config.toml
arch = "resmlp"
train_examples = 77898
translate = 0.06
color_jitter = 0.2
norm_position = "pre"
activation = "gelu"
mlp_ratio = 4
layer_scale_init = 0.01
conv_stem = false
width = 256
eps = 1e-06
lr_schedule = "wsd"
decay_fraction = 0.4
Rows from block 9 of a small image classifier, named by matrix and row number. Rows with one number belong to one neuron. Each number is 500 + 40 x the weight over its row's rms, rounded and kept within 0 to 999. All counts start at 0. Numbers have three digits each. After the name is the row's rms in percent of the matrix's.
After each neuron's rows are labels from the 100 images, of 14976, where the neuron reaches its highest value: "patch colour" is the nearest of a few named colours to the mean colour under the peak. Only what is clearly more common there than usual is listed. The data: photos of plants, animals and fungi (iNaturalist).
# fc1: MLP up (model.blocks.9.mlp.fc1.weight, 1024x256), inputs 0-85
# fc2: MLP down (model.blocks.9.mlp.fc2.weight, 256x1024, transposed), outputs 0-85

fc1.575 095:522515520484541488484509529502470505546481485483522506559478520492424487500561451534476510488548491506501475499528530527480488439458452539494470457502429518511527509511504518548452460543476493540548440497512467488519456483534495488502417474515539536542502441
fc2.575 110:543499553515573448566535441487476486503508410590500454541495457516491567471486525491494486465517503464528423517528480489515537462513515465509519450488480570425411547520524470480470493511481532549521531464518471471550442489475491464542537520535517552541427505
patch colour: white; pink

fc1.273 096:465400486487508479565531475497502563512516578503489507544545454522457543539480544461413490516516591458501516436476483508530505486503478471479453493528538520485537497531454497468502453510484488571473431482507505530478508568484544481513478466552583533531471465
fc2.273 098:512554565522463504427510504524444507459566492520587525461521459566439496512487453508548486470466557468495470600478488476535485500491521430583536471563534477434604494506529507494546504513443548499492477506432477497433470526492468438585516569457516415503476505
patch colour: yellow

fc1.343 102:469540535604468566543471377504497527403482468468438548472467543573594491415491473518517432515452525511469473526524459455488459460437485532460488507514550532503564564449500534511450469500537531489496455454514427569516496573479485553517510535486500532505464556
fc2.343 106:537513497503438455462471488545502477523421533495595458435494531492494483488561474502550564466486541531440490540496498546537456518475516459528521489562492524498457529481552518451494401522540554525517515559546454477414566515442536494518422495533570425557435499
patch colour: white

fc1.683 101:446425538486534465524538498562488487461481502428464545486487501546536469484502472518480512479452547492476500490474517574466456535554455517494493432461438473546491520498474510483523549528437523438492493463521493545571514513512540583517533525519476554521469534
fc2.683 108:492448479518512487586522415523543495507479453543504448522615581512389526584548512497449514511535478474453514531583470530515488528480528460415542486458535523481466471533548450497474446471481475538499527528544539426553526515501489516545507495474513541457599511
patch colour: pink

fc1.649 092:512548507500498502483522493448522500387459471505505510541429479534498517472553506509507535521567491468477509552532529502440503565552464465476427387533559506547448511591482446468483513510502562558488452563484575498468501507533508511513547551600475502515511494
fc2.649 091:445486462494489527488414509596518525461542464484461513512481509489485519447537554528459434479475468527445465502523471522411544498521476455461488511546504571525504526530551542503468486419468547638539479520459503434478493516488495516536485475595464456424511553
patch colour: pink

fc1.669 103:481485527536493504463511459480507457495525466452459494495495477540513569489523525485450543456549564518493445541487508512508532455493495506561552319585543568520462504542481567455522417479513476519477467473521540495486490521486447538506470477555553415504503573
fc2.669 108:471528521492502559446454431463527490428490555523513427470519490454479436503522473507490508500486530595485461492545461554470506470493537478497450484531540491529542431499483500456525535518549526443475466528486524555482474555535509561476537459432457511508510445
patch colour: yellow

fc1.612 100:540503431460502404483423491533454490490458530535538511482480516553472533468505536514523516479549510503495520485515486485492540524442493499474541530577519445576479481469502495596485543540490592473525492551612486534451450538528424496491478493485512507560511472
fc2.612 103:484479483538521542530524487537536494428529463509365545490484468492529432586491507515539499504482510386482485519587482509494541534452520482488500499456533460555468458475535523538454470546449515529473433490526521505601445595486502490493484553513497516456562481
patch colour: black

fc1.651 090:488484491440592521505501434529493530430597524486450562571494408540524497567587452447484517484509508405516470438508483537443468469458525472486476425465511529487499552490522561447487554557418538509491437478441497540510479473529536558471488508521513530507526457
fc2.651 091:500494408511474419541520474532498483470539533547558502546514477564449434536491510537489475514453450493519529500469430529532504547528565495487518506478542458476451496523476433567462498489507584427489538521522438494511471564477521540541452502427497457573478514
patch colour: orange; yellow

fc1.468 097:509477565498504487436492487520510458478517486412404517525506432547563493533501496491522458499400526469503529476490523516492525497526505507503529553497456500527552595582488516553578565443472510512496521466537515573581511532519539541532530494572508485507465521
fc2.468 093:483439515507539499588511451534505467493433490533423488496537575463411525553495481490481496463522383440458414533570468521454508574509507419468502500567464517494510501491556493485523461565547489483470501482564483546497439474444472503508495457547593529509571500
patch colour: pink

fc1.489 091:543499523522541522494535556587493535536496412464513530599417561494469541511526503496513518549438561579510541573537487498510455465503525515431576443474492564453484466551541493506507549525492509571474420559533552528532493514482527519552498450539544507562474513
fc2.489 089:532574448529600468515535487491505456510550474604467539509431618511503502435409467528518497485522486509506492495503496493461505558541525471482498500460558524479571472524489534499511454483462556469474522493561535469529417523483527540513508527517519542499468542
patch colour: grey

fc1.165 102:498604464497463511542523547515442558540457528513581508535481501565479606426481469422426535529480549530429535570528533504447533568534460432525533461525527555528476523440548488482493488487477534549539457498586457503494483486499433477485553496475566492558460529
fc2.165 110:484529503497463473432463503452459481429461546555497486469477471406465548530429511558467455517565477495494513445490476509559526557553523529523460515463425517542564453452519542532464559567570439474507480496464468444481461528507481501491471424527517485469478466
patch colour: brown

fc1.574 104:501538540505469497491489486545479482568490552460566561472533468557526540481509498526481552443523490520553500520493442460478500528506514495525543529557485518525480410523489531552514578486531505542486474560503486501454452549495448470506490549534508480554503481
fc2.574 101:505463492494591451582485570480543514454461474537485592574472582461425545589492433497485456490547448490493540525503474469494464486475489512491506546431536526510498555511515505492446504551552510524501533471564513507504461389487524534495562529516486431512469503
patch colour: cyan

fc1.688 094:512458446483583518552530512453554466558500528534545489512491438495595535467519470506483503488480493484445468494519503491498530552548474476469496423468537536544465415397497537546485521430480549469475558474479456500556538512495512475427488508477505480609486559
fc2.688 105:504490496500472419509523509574469500493519501445404463500481503565434573496451586499525536499513537543510476519467465475580543556512513482527534474476466500502422507467510428490512447481515572461503511479548455571517501477539515572521517547493505479555469489
patch colour: black

fc1.68 107:458438557545556539498513515482537487567491497448481488475461509510556600515520421419456499478421497478523490531505406457495547526463483522551564516510537475464578542478497516499510476457517478594523486500568527507468462525542516564556528504491498488536491499
fc2.68 111:494466530525486388508491526496480446549477473468518482453528468515491544472555449565526508483505477549508513475430515490611459457521452500453552482476531449475490531495499530456519446574536437518545521492448433409485508440503468484465495433466538381462500480
patch colour: cyan

fc1.540 109:438450543451525567504523430451455467533467537555518528524529450492534486551527501516446460554582551525495516477522507488541484525505500518484492500493508553465509505522521529490538514553460518574491483431488464541530532517550482573508454519522519513533453448
fc2.540 099:482475462525505445442479446556499512467500441490566509479535505437589468486557474539548501528513523520474464501474453558455453496460431559524403504541494510500509552545490530520533524486458545516493465492359553532477557495522465473550534495510526543514502489
patch colour: pink

fc1.198 103:511474455520483588515489531497546504532464546523487493602537526449481601525428515467466512533502497456509530521604450513451585542553449449505491544493581508559528533452535511566526521485456492522499479462463462545533498591502480531479584434494541487526534560
fc2.198 106:533582515491508482516476508518515513556505509489567505534419436565450481549489488524489577540390452507483481459530444479486473421503497474510468437453546478488433481505494578480505514538524524562469450508484520502460590470559503490558516502516486420510469541
patch colour: brown

fc1.537 105:496489486518455513448506523491498472521504509497515492504464504465519502554494553508425527517541483543501531590515520505452483543469510472382538463597502483522482520606562494543437536500482572392527446525522518529524439551437481512548476541502516518497496581
fc2.537 106:479512457497508510539503554419513476445484506461492550524515450534458520496477531506596470497511488458490548448463452509550452514510527497600464458454456547534497515489489519534536607499522471377497528457527414495478555476514435455466431512485461451503491515
patch colour: grey

fc1.400 105:536462382516536556457469529493427553512535495466541539453486514512497502471581544470410459557488483525472510466519469518489435527577493577475509498399516502513563535590484486531538433498491478552494473510488562516518495559504523499542544523583536512546530538
fc2.400 097:521451522523516488594526476498531496513572514499524463531564512508498529559586440542611494506551483549502453503560500524439537435491494564451510526517514483478404388513545461477496449513537499510503523461496441549509616507504442476468530540440547600527513476
patch colour: cyan

fc1.136 095:495514508523417460537430474512525486465427567509512490513489483506500540468511574463488447462481477443479482484497402500556452560507447404543509432547487465497479449466466535537439541556459488468488564527511496500507514484515495516485419434447581465634465515
fc2.136 108:494451575530559476505557484561523518483532441543422515559534420518468496513597473517505473474455556482518483487560504498493528481500505441542488546504495532520450511514529492464425577508478530456484470474474569480505471576516521530544613462511411558480527576
patch colour: black

fc1.190 103:489545459544538510504431509554455465437496517480457544486435516514474561444558462485507422537476512406464506503589515512530587506520530573469518411391484482453516544473529580518519492515449477470471544485513564518529483468509542519536490495518649522547448519
fc2.190 102:529489438508542424460542542436531530488487562450502532472417445414492479546466477496451535487481424551431463530583472490431592539485553440539505456532540475513531494457557543510541477523547512560528525503524499470462404534516504471530524527489532514551537466
patch colour: yellow

fc1.485 110:464438527502448504551461457510503497508494492539509471467542461500553607482483557477487510472512549497567476540580425496494546498462469460473457497539549597586519551522505489537486433467472526491455485482510521517498494482451497499491546501532475449517502496
fc2.485 115:507579511585494499514465505492512515480464526530480501434468471485510510495540444476530530447562494495578495512498571549598507525521521496452591516467516485488530524435474515450604452532549469550517555479496519447513447480508558491549537534478523551447488494
patch colour: green

fc1.330 101:470542581572467505478448528493554508495529488545463489462532508515593526501557567436530557470516452521507405507617506491418496506442461502468473502550482551490577419554513553532518518522463540475452485438530538521521493489481467460558535528586594463556546563
fc2.330 104:527555506518523495507500494399533512496520473505530574514464391525501470530494494523473529415389509495518521573562493507540500476479506444478523418583530502563445481470538507473502504580497481529445499468540503520483497500474515503530589538466509472531510487
patch colour: green

fc1.239 110:493605500432552572493542509505500493475512471480509557585497457520542512464515500537484541446575460509458475536582544533529458457508488518474553442512524545536521486535512556508487445476433535425538501518499522521575531543497478534508516469446511525523453536
fc2.239 104:493510564544488530461542506484476482537491492535465503479551545522449486490509458416507436467524491446573490487459443522473552504533544489547526464451459455483540464513501473506507468501516451504527420479482473467487509487434542472458435492387526499478558532
patch colour: pink

fc1.490 097:505528520480501449525521485468527516552447497458495515544533455507531561567522503552533509586490555544465460492452531518490506483535484526479460397543486512471518498520483556439563512533540506469489482450473472562486497601516446489428529416542552454574470531
fc2.490 101:502482453515496538436485529499496484476500471512438521391482493439518545513417450493504480507525469510508480449539487493468514494413475429462489552441462475552483476545536529510478555554427572515492468500538564512567544556442526541479499500436431552468515565
patch colour: grey

fc1.148 104:503494506543562520502529437583553512486469428552410496513478482504534533549523498544473513521436538489526498508557534480523505489547550586457540445474490523472456424508430488529489510480486537461468508504514534540578472504503492538538490570538492484529456510
fc2.148 099:480512501463460419528543545498501489541618507506495439514460497501540466541432481452548485481473504480412490428427478463518460509469538467501489500508506523598553460514499490497497554475500496538500394488528466508528415462508550485468416546446427468470510584
patch colour: pink

fc1.491 096:485523484545430484508477512574520498447517439447485498549474514541510566527525475498415483523481566487549576513566438525531493513520554561549511437481476563471525534575457526496517536514475530505513503496514582562553473496564445525624558497494538457523448481
fc2.491 111:492463552474571482608543560447515500472563479499512542533453541405440531523471430522482526500494453443451472512513578527427427500537519489508506523558509461472549487476508534493599556539466494454524485471483569474569405577506527491484511465438521504492557520
patch colour: pink

fc1.56 099:498484536481564527491531501463552557462456485482471478563513473464453512547558494499442487519475463426502526531472478536491480464504455522470513396540465436589504538502501503559503538539462511557487557558527601530617501531467524523472491523598553521540509537
fc2.56 110:487508504502560466485517539561501437509493450399570502470544429518531535547466501429574524470425552541514475458571483498493458422501491420448479412475469511410441544436553541482584523493456396459522467470505412530463508491499502502548503442467505509541464470
patch colour: pink

fc1.695 092:470530506535606532488531501494435509465518408572473532467505499537459473455513460516459492537510556534518452532450541516534516482548531546451552434514555498494542497491497474474440550453520482551474508500491499537519548490490492532547460486567468556493520483
fc2.695 109:476533511523476522465401495503578498519527553503508537501569500438488478549551495424521484516440495475507483494447442439517495437516490571535462505462548543514531514508469530531460543493573485462480504535551470450511453541481459507535441503426393475508537516
patch colour: grey

fc1.50 100:476456504507530466501454568524508458484517535526545467448496422511503546494613503523456495520475510519509481493508397513431435550470476493503498510499462503490483458536492584556495564475467550521485471461544441484509458502515478584474474491486465523505470563
fc2.50 099:485500504524533487484525526487529443627514479483476445523440485444493475534513457473473555498481441535539472474411538438544568490476515510469553518477517512537542534549492445435530503539488461494513544467513543500512483523533544501542480505478356466415465426
patch colour: black; white

fc1.146 103:442488446494573512426521493522465506453505501502462522539528570556473487523546514484500459484524530460441529455574511540471477471563493539524438408551491516440434453559508510517511521458485560507485562515515549528490478540494436455503451542576527526508447499
fc2.146 097:515560452496548457542547541562448511490585427488450464464533526453547475543535525487461470547459496465524459496598474551542493536500514521467484489487504492486588461491526434459489567514427427484477519524480502490533479553516478497586464563494473529423517504
patch colour: pink; white

fc1.762 097:554528484499493459571505455536465512526503458435515472502428514601548527496512536421417525476525511551529480551515562489499487496502468451555569475468558549486457521525495447513543527483485536453538482498434528509574409522549507554546557481472537599489553504
fc2.762 094:530539494474503494448434508514540421491541498523527538512492486516516515515456547508568464550567475503475450416464495525482512517515439548535579506460433449534506530493488510519522493489456488460474455492510556540456512388489517477502466454539483472452531490
patch colour: brown

fc1.753 101:559468434464576534476480478546507405467588493424480494455447479533554477480529506534533564546468480459432478480496386526506460562523443534491499464564515563523493489538594506440455530488440565554501444587543538502526509559466547605497453477524512474502485545
fc2.753 093:492472553499438507508512518501490572508541520505531429477523504501490477498493470502504485494504513497405433592500502516508475497517564525540539529446471494506487461490562525471515452520531397497452499494480565448526521497521508436473499469463483503520535425
patch colour: pink

fc1.462 091:465464495483512506473481498506390504543408540534488552471510464539476476465498482503459466548484500501511519482527536459491490561489458515462496528489476449525471476456490486479445512494537499497482553479433521572475525487489496469536535482540534506563513488
fc2.462 094:543502469510528490512471505522486479501482500487558504483507410418516565509481478473531494506499449565434499491506515436523529477487467511484504475514459521493544529469560514508477471479501509461539551534475510503436545516483498483518479533543471510495516375
patch colour: grey

fc1.757 107:498467431452541532515506499541450588462555553511494490477497428529544531494504455546414498466468524489521498437545508478452532526456495535532501514486457550524451524507528527536555537491464530530563480493569501526511452545488483524507515516550505538479491484
fc2.757 100:478528515503508478513558458565462530616484503436502599547494545460458482475509452559579518439499480487523487467497529486555522566510475530497499449509498485476503398525502428507502477477528470477453459473460396480456550477546516594542509510457488422558443457
patch colour: white

fc1.484 109:496533498534460428502457471475530483495448532480495515446489513534522533493406548492520512479546465465519345578507502468500502522528531434482483542504512523589528490501477495496444495404452518500450552490512497509516537476448449500455448490571499418507488556
fc2.484 097:507542491479610508526494494522497534445492446459603494499477524530493548555439470491493548447478570480538506489499486546477502456532497510489453433478573511423501446512480527444513555559525541447483444478587552453487461490514555575527557552471537596454527471
patch colour: green

fc1.132 098:547434491504474526536504567485564540520482439389507463468451437480549469480525564492570509508450491492477512560540495544587421531457470512553576540506553484490498515506534505490455598491493602499484479488462471552496443475533528464514524471482497535534420484
fc2.132 099:512456541491468543519486512464518492558551499424489446549555487496521542532480468493485542537549462591450567513504496545588522542454537473529510503468502448433576599489477483566516443543485516465500520564554514571505579520489500504522498448500556423518546422
patch colour: grey

fc1.3 103:553481495507526414497499526524499533492572467452517507513415529531472470416468469513534528532511513479495391614525503436569542508494449498516516498566470460508458550531564532485481476547486567477514450510448573529489484473476526491477482498496491468521480519
fc2.3 098:525524507503530538477524541491491529488389522541506494551530568442535482469575416536465455490517558548475604545564449493480588547485519574528491475537422516513562467514494451506505507533501464506530531510511525518469507456504478495533460514501519530476492510
patch colour: grey

fc1.426 106:480503513496467479460525489493555467531490482494493499582530426527476560541441518509481536475505528470450493458627443524502567504435523460486518461507565524531584526547501576525527528441496482430517417487486506496498483532466447454447510464515563436532521576
fc2.426 110:492611513507501473581546529589515476496569404495538421470490451504486502475513449476572554478406512535555505511501469491500456436479475424468504487489423513458478439496513488488556551502513541543488452506505518497457501481499533469541563550535441481518500548
patch colour: orange; yellow

fc1.83 113:477571509461532502564510492510507591466520499450527529553541465499517520496430453475485504546474575500503494521512483551507503510442500485485527343520505553490526458488519501465553466481517501576468509454576530553522457540441506477567481468603538454494502538
fc2.83 103:522432399484508552473513456507525503534494506444542536447485486490561521504612464554461504536426551568498469574505509575468499454498527568404509467531511514537483465458525578455444483486556431420504512503475534414422485445561499456492551503517516516571530519
patch colour: grey

fc1.650 107:416423460478534500441415496434437427539452561498544494532489458518487496456514539470475472496472460503523510490527505545534449514512455508429576471494495519477488522457516510576502558470486540563511465460537492527464425535464474514476480499458562537499456451
fc2.650 109:456485533534529460487573495532474501557469458553485486507536513462542526427520491473456570521460518487524517581509510489488531505395508411514537488523471523506497585542515440424458470489521462454523508499604506568520453519539478497519547550449460438472518536
patch colour: pink

fc1.534 095:492440420506537531529439490471506484465580519449505486492498496517517486508480448450538488557566509563453429516553508492493423509505513474466526464536447520488542539416506563528495512463537592509495548469561455517452530558506474544457492479516563485513517475
fc2.534 101:543494491514510438508460548442462481471510546491533520471532495481454520515492466484547474483507431526510540460449483513577474535537579490533454533423447437474488500503544546517479591532507485537466507504424462439501470484516470527483492465496529503488487539
patch colour: brown

fc1.402 105:537458508507491553482525524494498532549499585477501527506477494538463488418466525521513499496451568553495482483495457518462473547455511524529467540518487541578542552563556484438495444495514491542549529495596526555523573489510585532475505594522498481545550509
fc2.402 100:511523554561503437517537518542519506526477439479544365528504509514542491455418476513557479467473479498462402599530558503524514406531449543510545496465469537483487528559458484512567519518440452557484524496480533480436584464522501488450508476570532446487557582
patch colour: grey

fc1.380 109:519441503559468557513527491510538552518552521577510429573454484505461470541523502517480472448493597502474535582480503529512504452400582470466553477514508541491514479490490487554445500508457532496503480483499501471473561466488543552530501564485504506527444484
fc2.380 096:483512482533556476498437480434528456529441527498498393509546500504509508478475500498527476489500469373496472474491513518546519532493454458512504539541508501486525494488496505527517485496495402520509536497535535526506513550514412534553428524525542480482531556
patch colour: grey

fc1.628 107:466551529419514477465510466566587422502507503565460403470503452512528527487502578483498513520526568424508491475637512467530572494499566485531511458534491590526433527481524555520485474486470582486468445501480497511500541497448432427513455508492526510525471521
fc2.628 102:530540489483510487475553502488477485502488521473502483501485530538487494498538418507513499502536522615542443527497497509550461475531488569488523531550499515430463480483472455483534402439547454513507486486455523497451494465545553546511552525542500506535549447
patch colour: green; yellow

fc1.466 095:551499467538495468560459551571469533544469451450468513480518542518506495511440525416539522521461508539529507572499462510497474452559495581527503521447472527623548527503465555530464458459524527479542507474524589516547542500547520566470558533550510446504464475
fc2.466 091:514543505501399497580507531520455501556471501449444557532507482458503480461525523360477448488516497470539530519562506519555537487456544521475520559553546496509436471502475424448562468524586492504501439489488438460538537515472464506526499510535507430534528523
patch colour: grey

fc1.702 100:441489554565480458494509537532533505500475495542476487545484493533484528476496589501515433495478588482530543473513455442396528448522471454547476468504505558539543488500492477476514536420473482491504540492494519512444504462517448508483485474591485460558489594
fc2.702 110:525557484506474467513514539549476493515444526498612447522471414564469503479503548512498496478507579487564499509521457496485412495486456385501477436548463497500465490459517512505486534474531505482461460464512481542460583524483516508530569494509514450513456555
patch colour: yellow

fc1.704 093:535449486501554472526509517538425506549551489526478504508586448550636524533539539491488536441467501523509490498506494533466418500561526532471500478434502491594501500505457540524505527498542495513517492459481505522523482493510528493538561414504502441534413468
fc2.704 090:513595456549531476512576555524512472483468447488492520497451493444519504460464490488452522495515542481523561450539535483485506470477465510526512444498495451502564473556525525502545534428459488514524433478540576513584434582487470474607466531500539547500490495
patch colour: grey

fc1.455 094:480505474491466531513499492545495566534451491557500498445465462532481543525512545510482597523506561489512527454473481488453476561474522429486471511519493467534433432499512440525495511539510522472516510503555473513496506494520507490543515534515516483596545439
fc2.455 099:501492514529553543476525602549505513517491548519517449522598490485533503523446477508481612553419492472461527452473526532442526481449424510452534528483552533525522554560560494453504494593455451504487478479478520518531460512492491505554514482561458546422508504
patch colour: black