From a checkpoint of a small image classifier.
Model: 7.44M parameters, 32-pixel images, arch resmlp, layers 14.
Training: adamw at rate 0.00096, 27600 steps, batches of 64, held-out accuracy 55%.
Rows from block 11, named by matrix and row number. Rows with one number belong to one neuron. Each number is 128 + 24 x the weight over its row's rms, rounded and kept within 0 to 255. All counts start at 0. After the name is the row's rms in percent of the matrix's.
# fc1: MLP up (model.blocks.11.mlp.fc1.weight, 1024x256), inputs 172-255
# fc2: MLP down (model.blocks.11.mlp.fc2.weight, 256x1024, transposed), outputs 172-255
fc1.6 096 [144  96 169 147 142 138 143 143 153 145 130 107 109 126 158 127 100 135 102 174  96 133 160 187 110 133 149 125 113 122 120 121 107 126 138 149 105 129 170 128 136 137 119 139 124 125 136 119 135 168  87 128 147  74 121 166 136 106 116 152 128 110 143 116 129 177 138  83 104 168 127  99 132 147 104 121 100 130  77 141 165 130 171  98]
fc2.6 088 [125 127 145 135 139 143  84 141 126 158 168 153 111 141 118 136  91 138 140 109 106 106 126 143 111 122  99  78 113  96 141 164 136 114 144 143 117  88 122 145 132 125 122 140 142 118 130 109 100 120 102  96 137 141 131 129 144 149 134 105 147 139 121 148  96 147 149 118 174 153 105 110  61 128 103 139  84 168 113  86 116 116 133 129]
fc1.7 103 [159 112 112 137 106  96 131 123 107 119  96 138 135 164 143 128 150 128 150 138 107 129 132 117  84 148 170 108 105 165 156 159 102 148 156 125  98 134 123 108 114  91 180 123 122  87  96 120 137 104 130 142 103 150 173 128 149 122 103 109 131 101 120 137 109 116 127 136 119 124 122 118  89 142 135 111 129 158 105 153 165 177 173 134]
fc2.7 102 [132 140 148 114 125 100 125 127 152 157 100 109 184 174 155 135 138 124 113 149 103 140 132 127 109 101 152 139 128 107 131 204 118 127 107 138 169 117 105 122 117 116 138 138 143 142 143 101 138 166  93 123 193 194 122 133 114 124 135 127 140 115 128  83 138 134 133 116 104 110 150 120 129 114  77 112 107 148 112 159 146 113 162 126]
fc1.8 108 [123 127  92 143 108  94 156 185 113 128 133 110 140 146 128 169 167 127 114 106 113 127 124 186 142 126 142 144 141 125 123 132 126 150 156 120 101  98 158 125 113  90 115 173 150  98 125 126 159 167 101 140  86 117 168 126 128 129 132 116 157 100 172 147 130 114 114  80 138 142 133 202 170 168 129 116 127 149 106  68 136 152 111 146]
fc2.8 094 [118 121 104 130 112 147 133 113  85 111 174 139 139 100 121 132 134 126 147 115 108  95 135  97  66  87 128 102 132 131 155 155 149 135  78 149  97 151 124 130 136 116 145 125 165 143 105 132 151 121 121 117 158 164 132 117  83 129 155 105 139 168 141 129 124 143 140 105 152 120 105 177  80 148 175 131 143 148 114 138  96 134  91 126]
fc1.9 105 [152 123  88 175 115 101 153 146 108 164 146 127 163 152 175 127 160 174 132 143 146 133 120 119  84 152 136  99 120 119 119  91 148 161 109 136 145  97 110 133 162  69 106 142  86 119 124 107 140 156 115 157 131 142 119  89 144 110  85 154  87 129 145  81 122 130 109 125 121 152 117 167 140 101 188  93 136 151  87 101 178 161 128 127]
fc2.9 108 [116 112  98 132 134 126 120 115 138 129 123 179 119 116 103 105 127 125 126 152 109  93 102  99 148 122 154 156 105 133 114  93 115 164 112 141 119 111 129 119 156 112 140 176 117 100 141 139 128 153 116 128 122 144 118 130 134 153 142 131 176 163 132 115 138 174 157 106  96 135 143  82 135 152 149 120 129 159 115 138 112 113 106 132]
fc1.10 102 [155 115  99 125 126 134 126 123 118  70 126  96 128 113 132  55 121 149 180 127 142 137 164 132 119 149  98 122 129 144 121 131 118 117 164 143 115 121 143 160 156 117 128 111 142 116 116 103 129 165  99 169  89 113 132  89 104 158 106  87 135 135  98 154 137  85 105 157 111 148 112 165 145 132 132 135 152 158 117 151 154 142 164 130]
fc2.10 096 [115 153 140 106 114 124 178 149 137 141 108 130 120 121 146 112 103 133 133 126 125  91 105 114 139 113  87 160 164 162 187 148 121 125 119 114 102 147 118 135 134 118 135 108 127 111 140 127 103 132 116  99 134 170 104 129 162 135 155 136 115 147 143  92 138 180 125 139 101 150 143 137 130 151 107 120  97 133 153 135 133  88 137 116]
fc1.11 106 [117  66 108 172 120 121 115 100 112 144 152 141 161 158 106  73 147 152 168 158 130 110 117 123 156 151 127 125 165 116 124 144 136 117 156 128 149 138 102 118 108 106 128 142  97 134 150 130 174 106 119 144 115 129 148 125 133 120 150 134 141 111 140 180 101 148 133  96 137 162 120 132 175 115 135 159 137 122 121  97 149 163 126 154]
fc2.11 104 [131 136 127 136 140 135 138 147 138 131 136 153 162 118 196 140  98 141 138  87 133 118 110 163 128 119 176 145 101  84 170 137  88 116 136 185 118  86 119 110 117 121 144 103 150 132 154 131 125 117 100 125 148 157 179 111 125  73 145 112 132 164 110 109 119  84 145 133 114 136 134 120 116 111 125 108 130 122 106 160 139 140 153  98]
fc1.12 099 [109 130 136 135 144 113 114 154 138 130 115 141 120 130 149  68 125 138 135 152 122 108 139 135 126 170 145 159 114 158  93 101 105 135 152  69 131 149 127 132 115 173 122 110 150 143 140 180 145  94 166 141 145  73 131 152 174 145 135  93 114 136 141 106 175 110 113 104 116 145 134 123  97 158 104  75 144 167  85  97 164 125 170 113]
fc2.12 090 [104 169 135 179 100 117  98 102  95 142 136 140 134 137 135 142 131 164 152 104 107 123 110 120 155 131 126 120 110 118 149  98 133 159 165 134 163 181 115 118 143 133 128 133 119 121 111 170 121 120 155 140 133 139  98 129 139 112 149 113 129 105 126 129 165 137 144 117 110 103 138 122 108 137 112 168 152 117  82 152 112 123 152 119]
fc1.13 106 [ 96 132 126 154  83 115 117 130 147 109 119 147 138 117  88 136 145 121 144 126 141 164 138 119 122 181 159 136  82 115 112 123  99 140 120 100 152  94 114 121 120 160 139 125 138 132 145 141 162 119 130 173 114  88 147 145 132 145 118 129 103 132 144 142 114 132 111 117 169 110 134 113 105 162 108  65 150 179  86 164 116 147 123 123]
fc2.13 103 [145 146 141 161 131 139 141 131 149 163 161 140 121 148 125 111 122 153 119 121 133  64 133 109 142  84  88 105 125 104 169 158 118 112 114 153 165  96  88 130 130 131 131 133 116 135 166 146 134 138 139 109 164 137 166 136 167 134 147 147 186 117 126  98  88 137 144 136 102 118 136  85 159 104 114 108  92 107 165 144 138 130 155 162]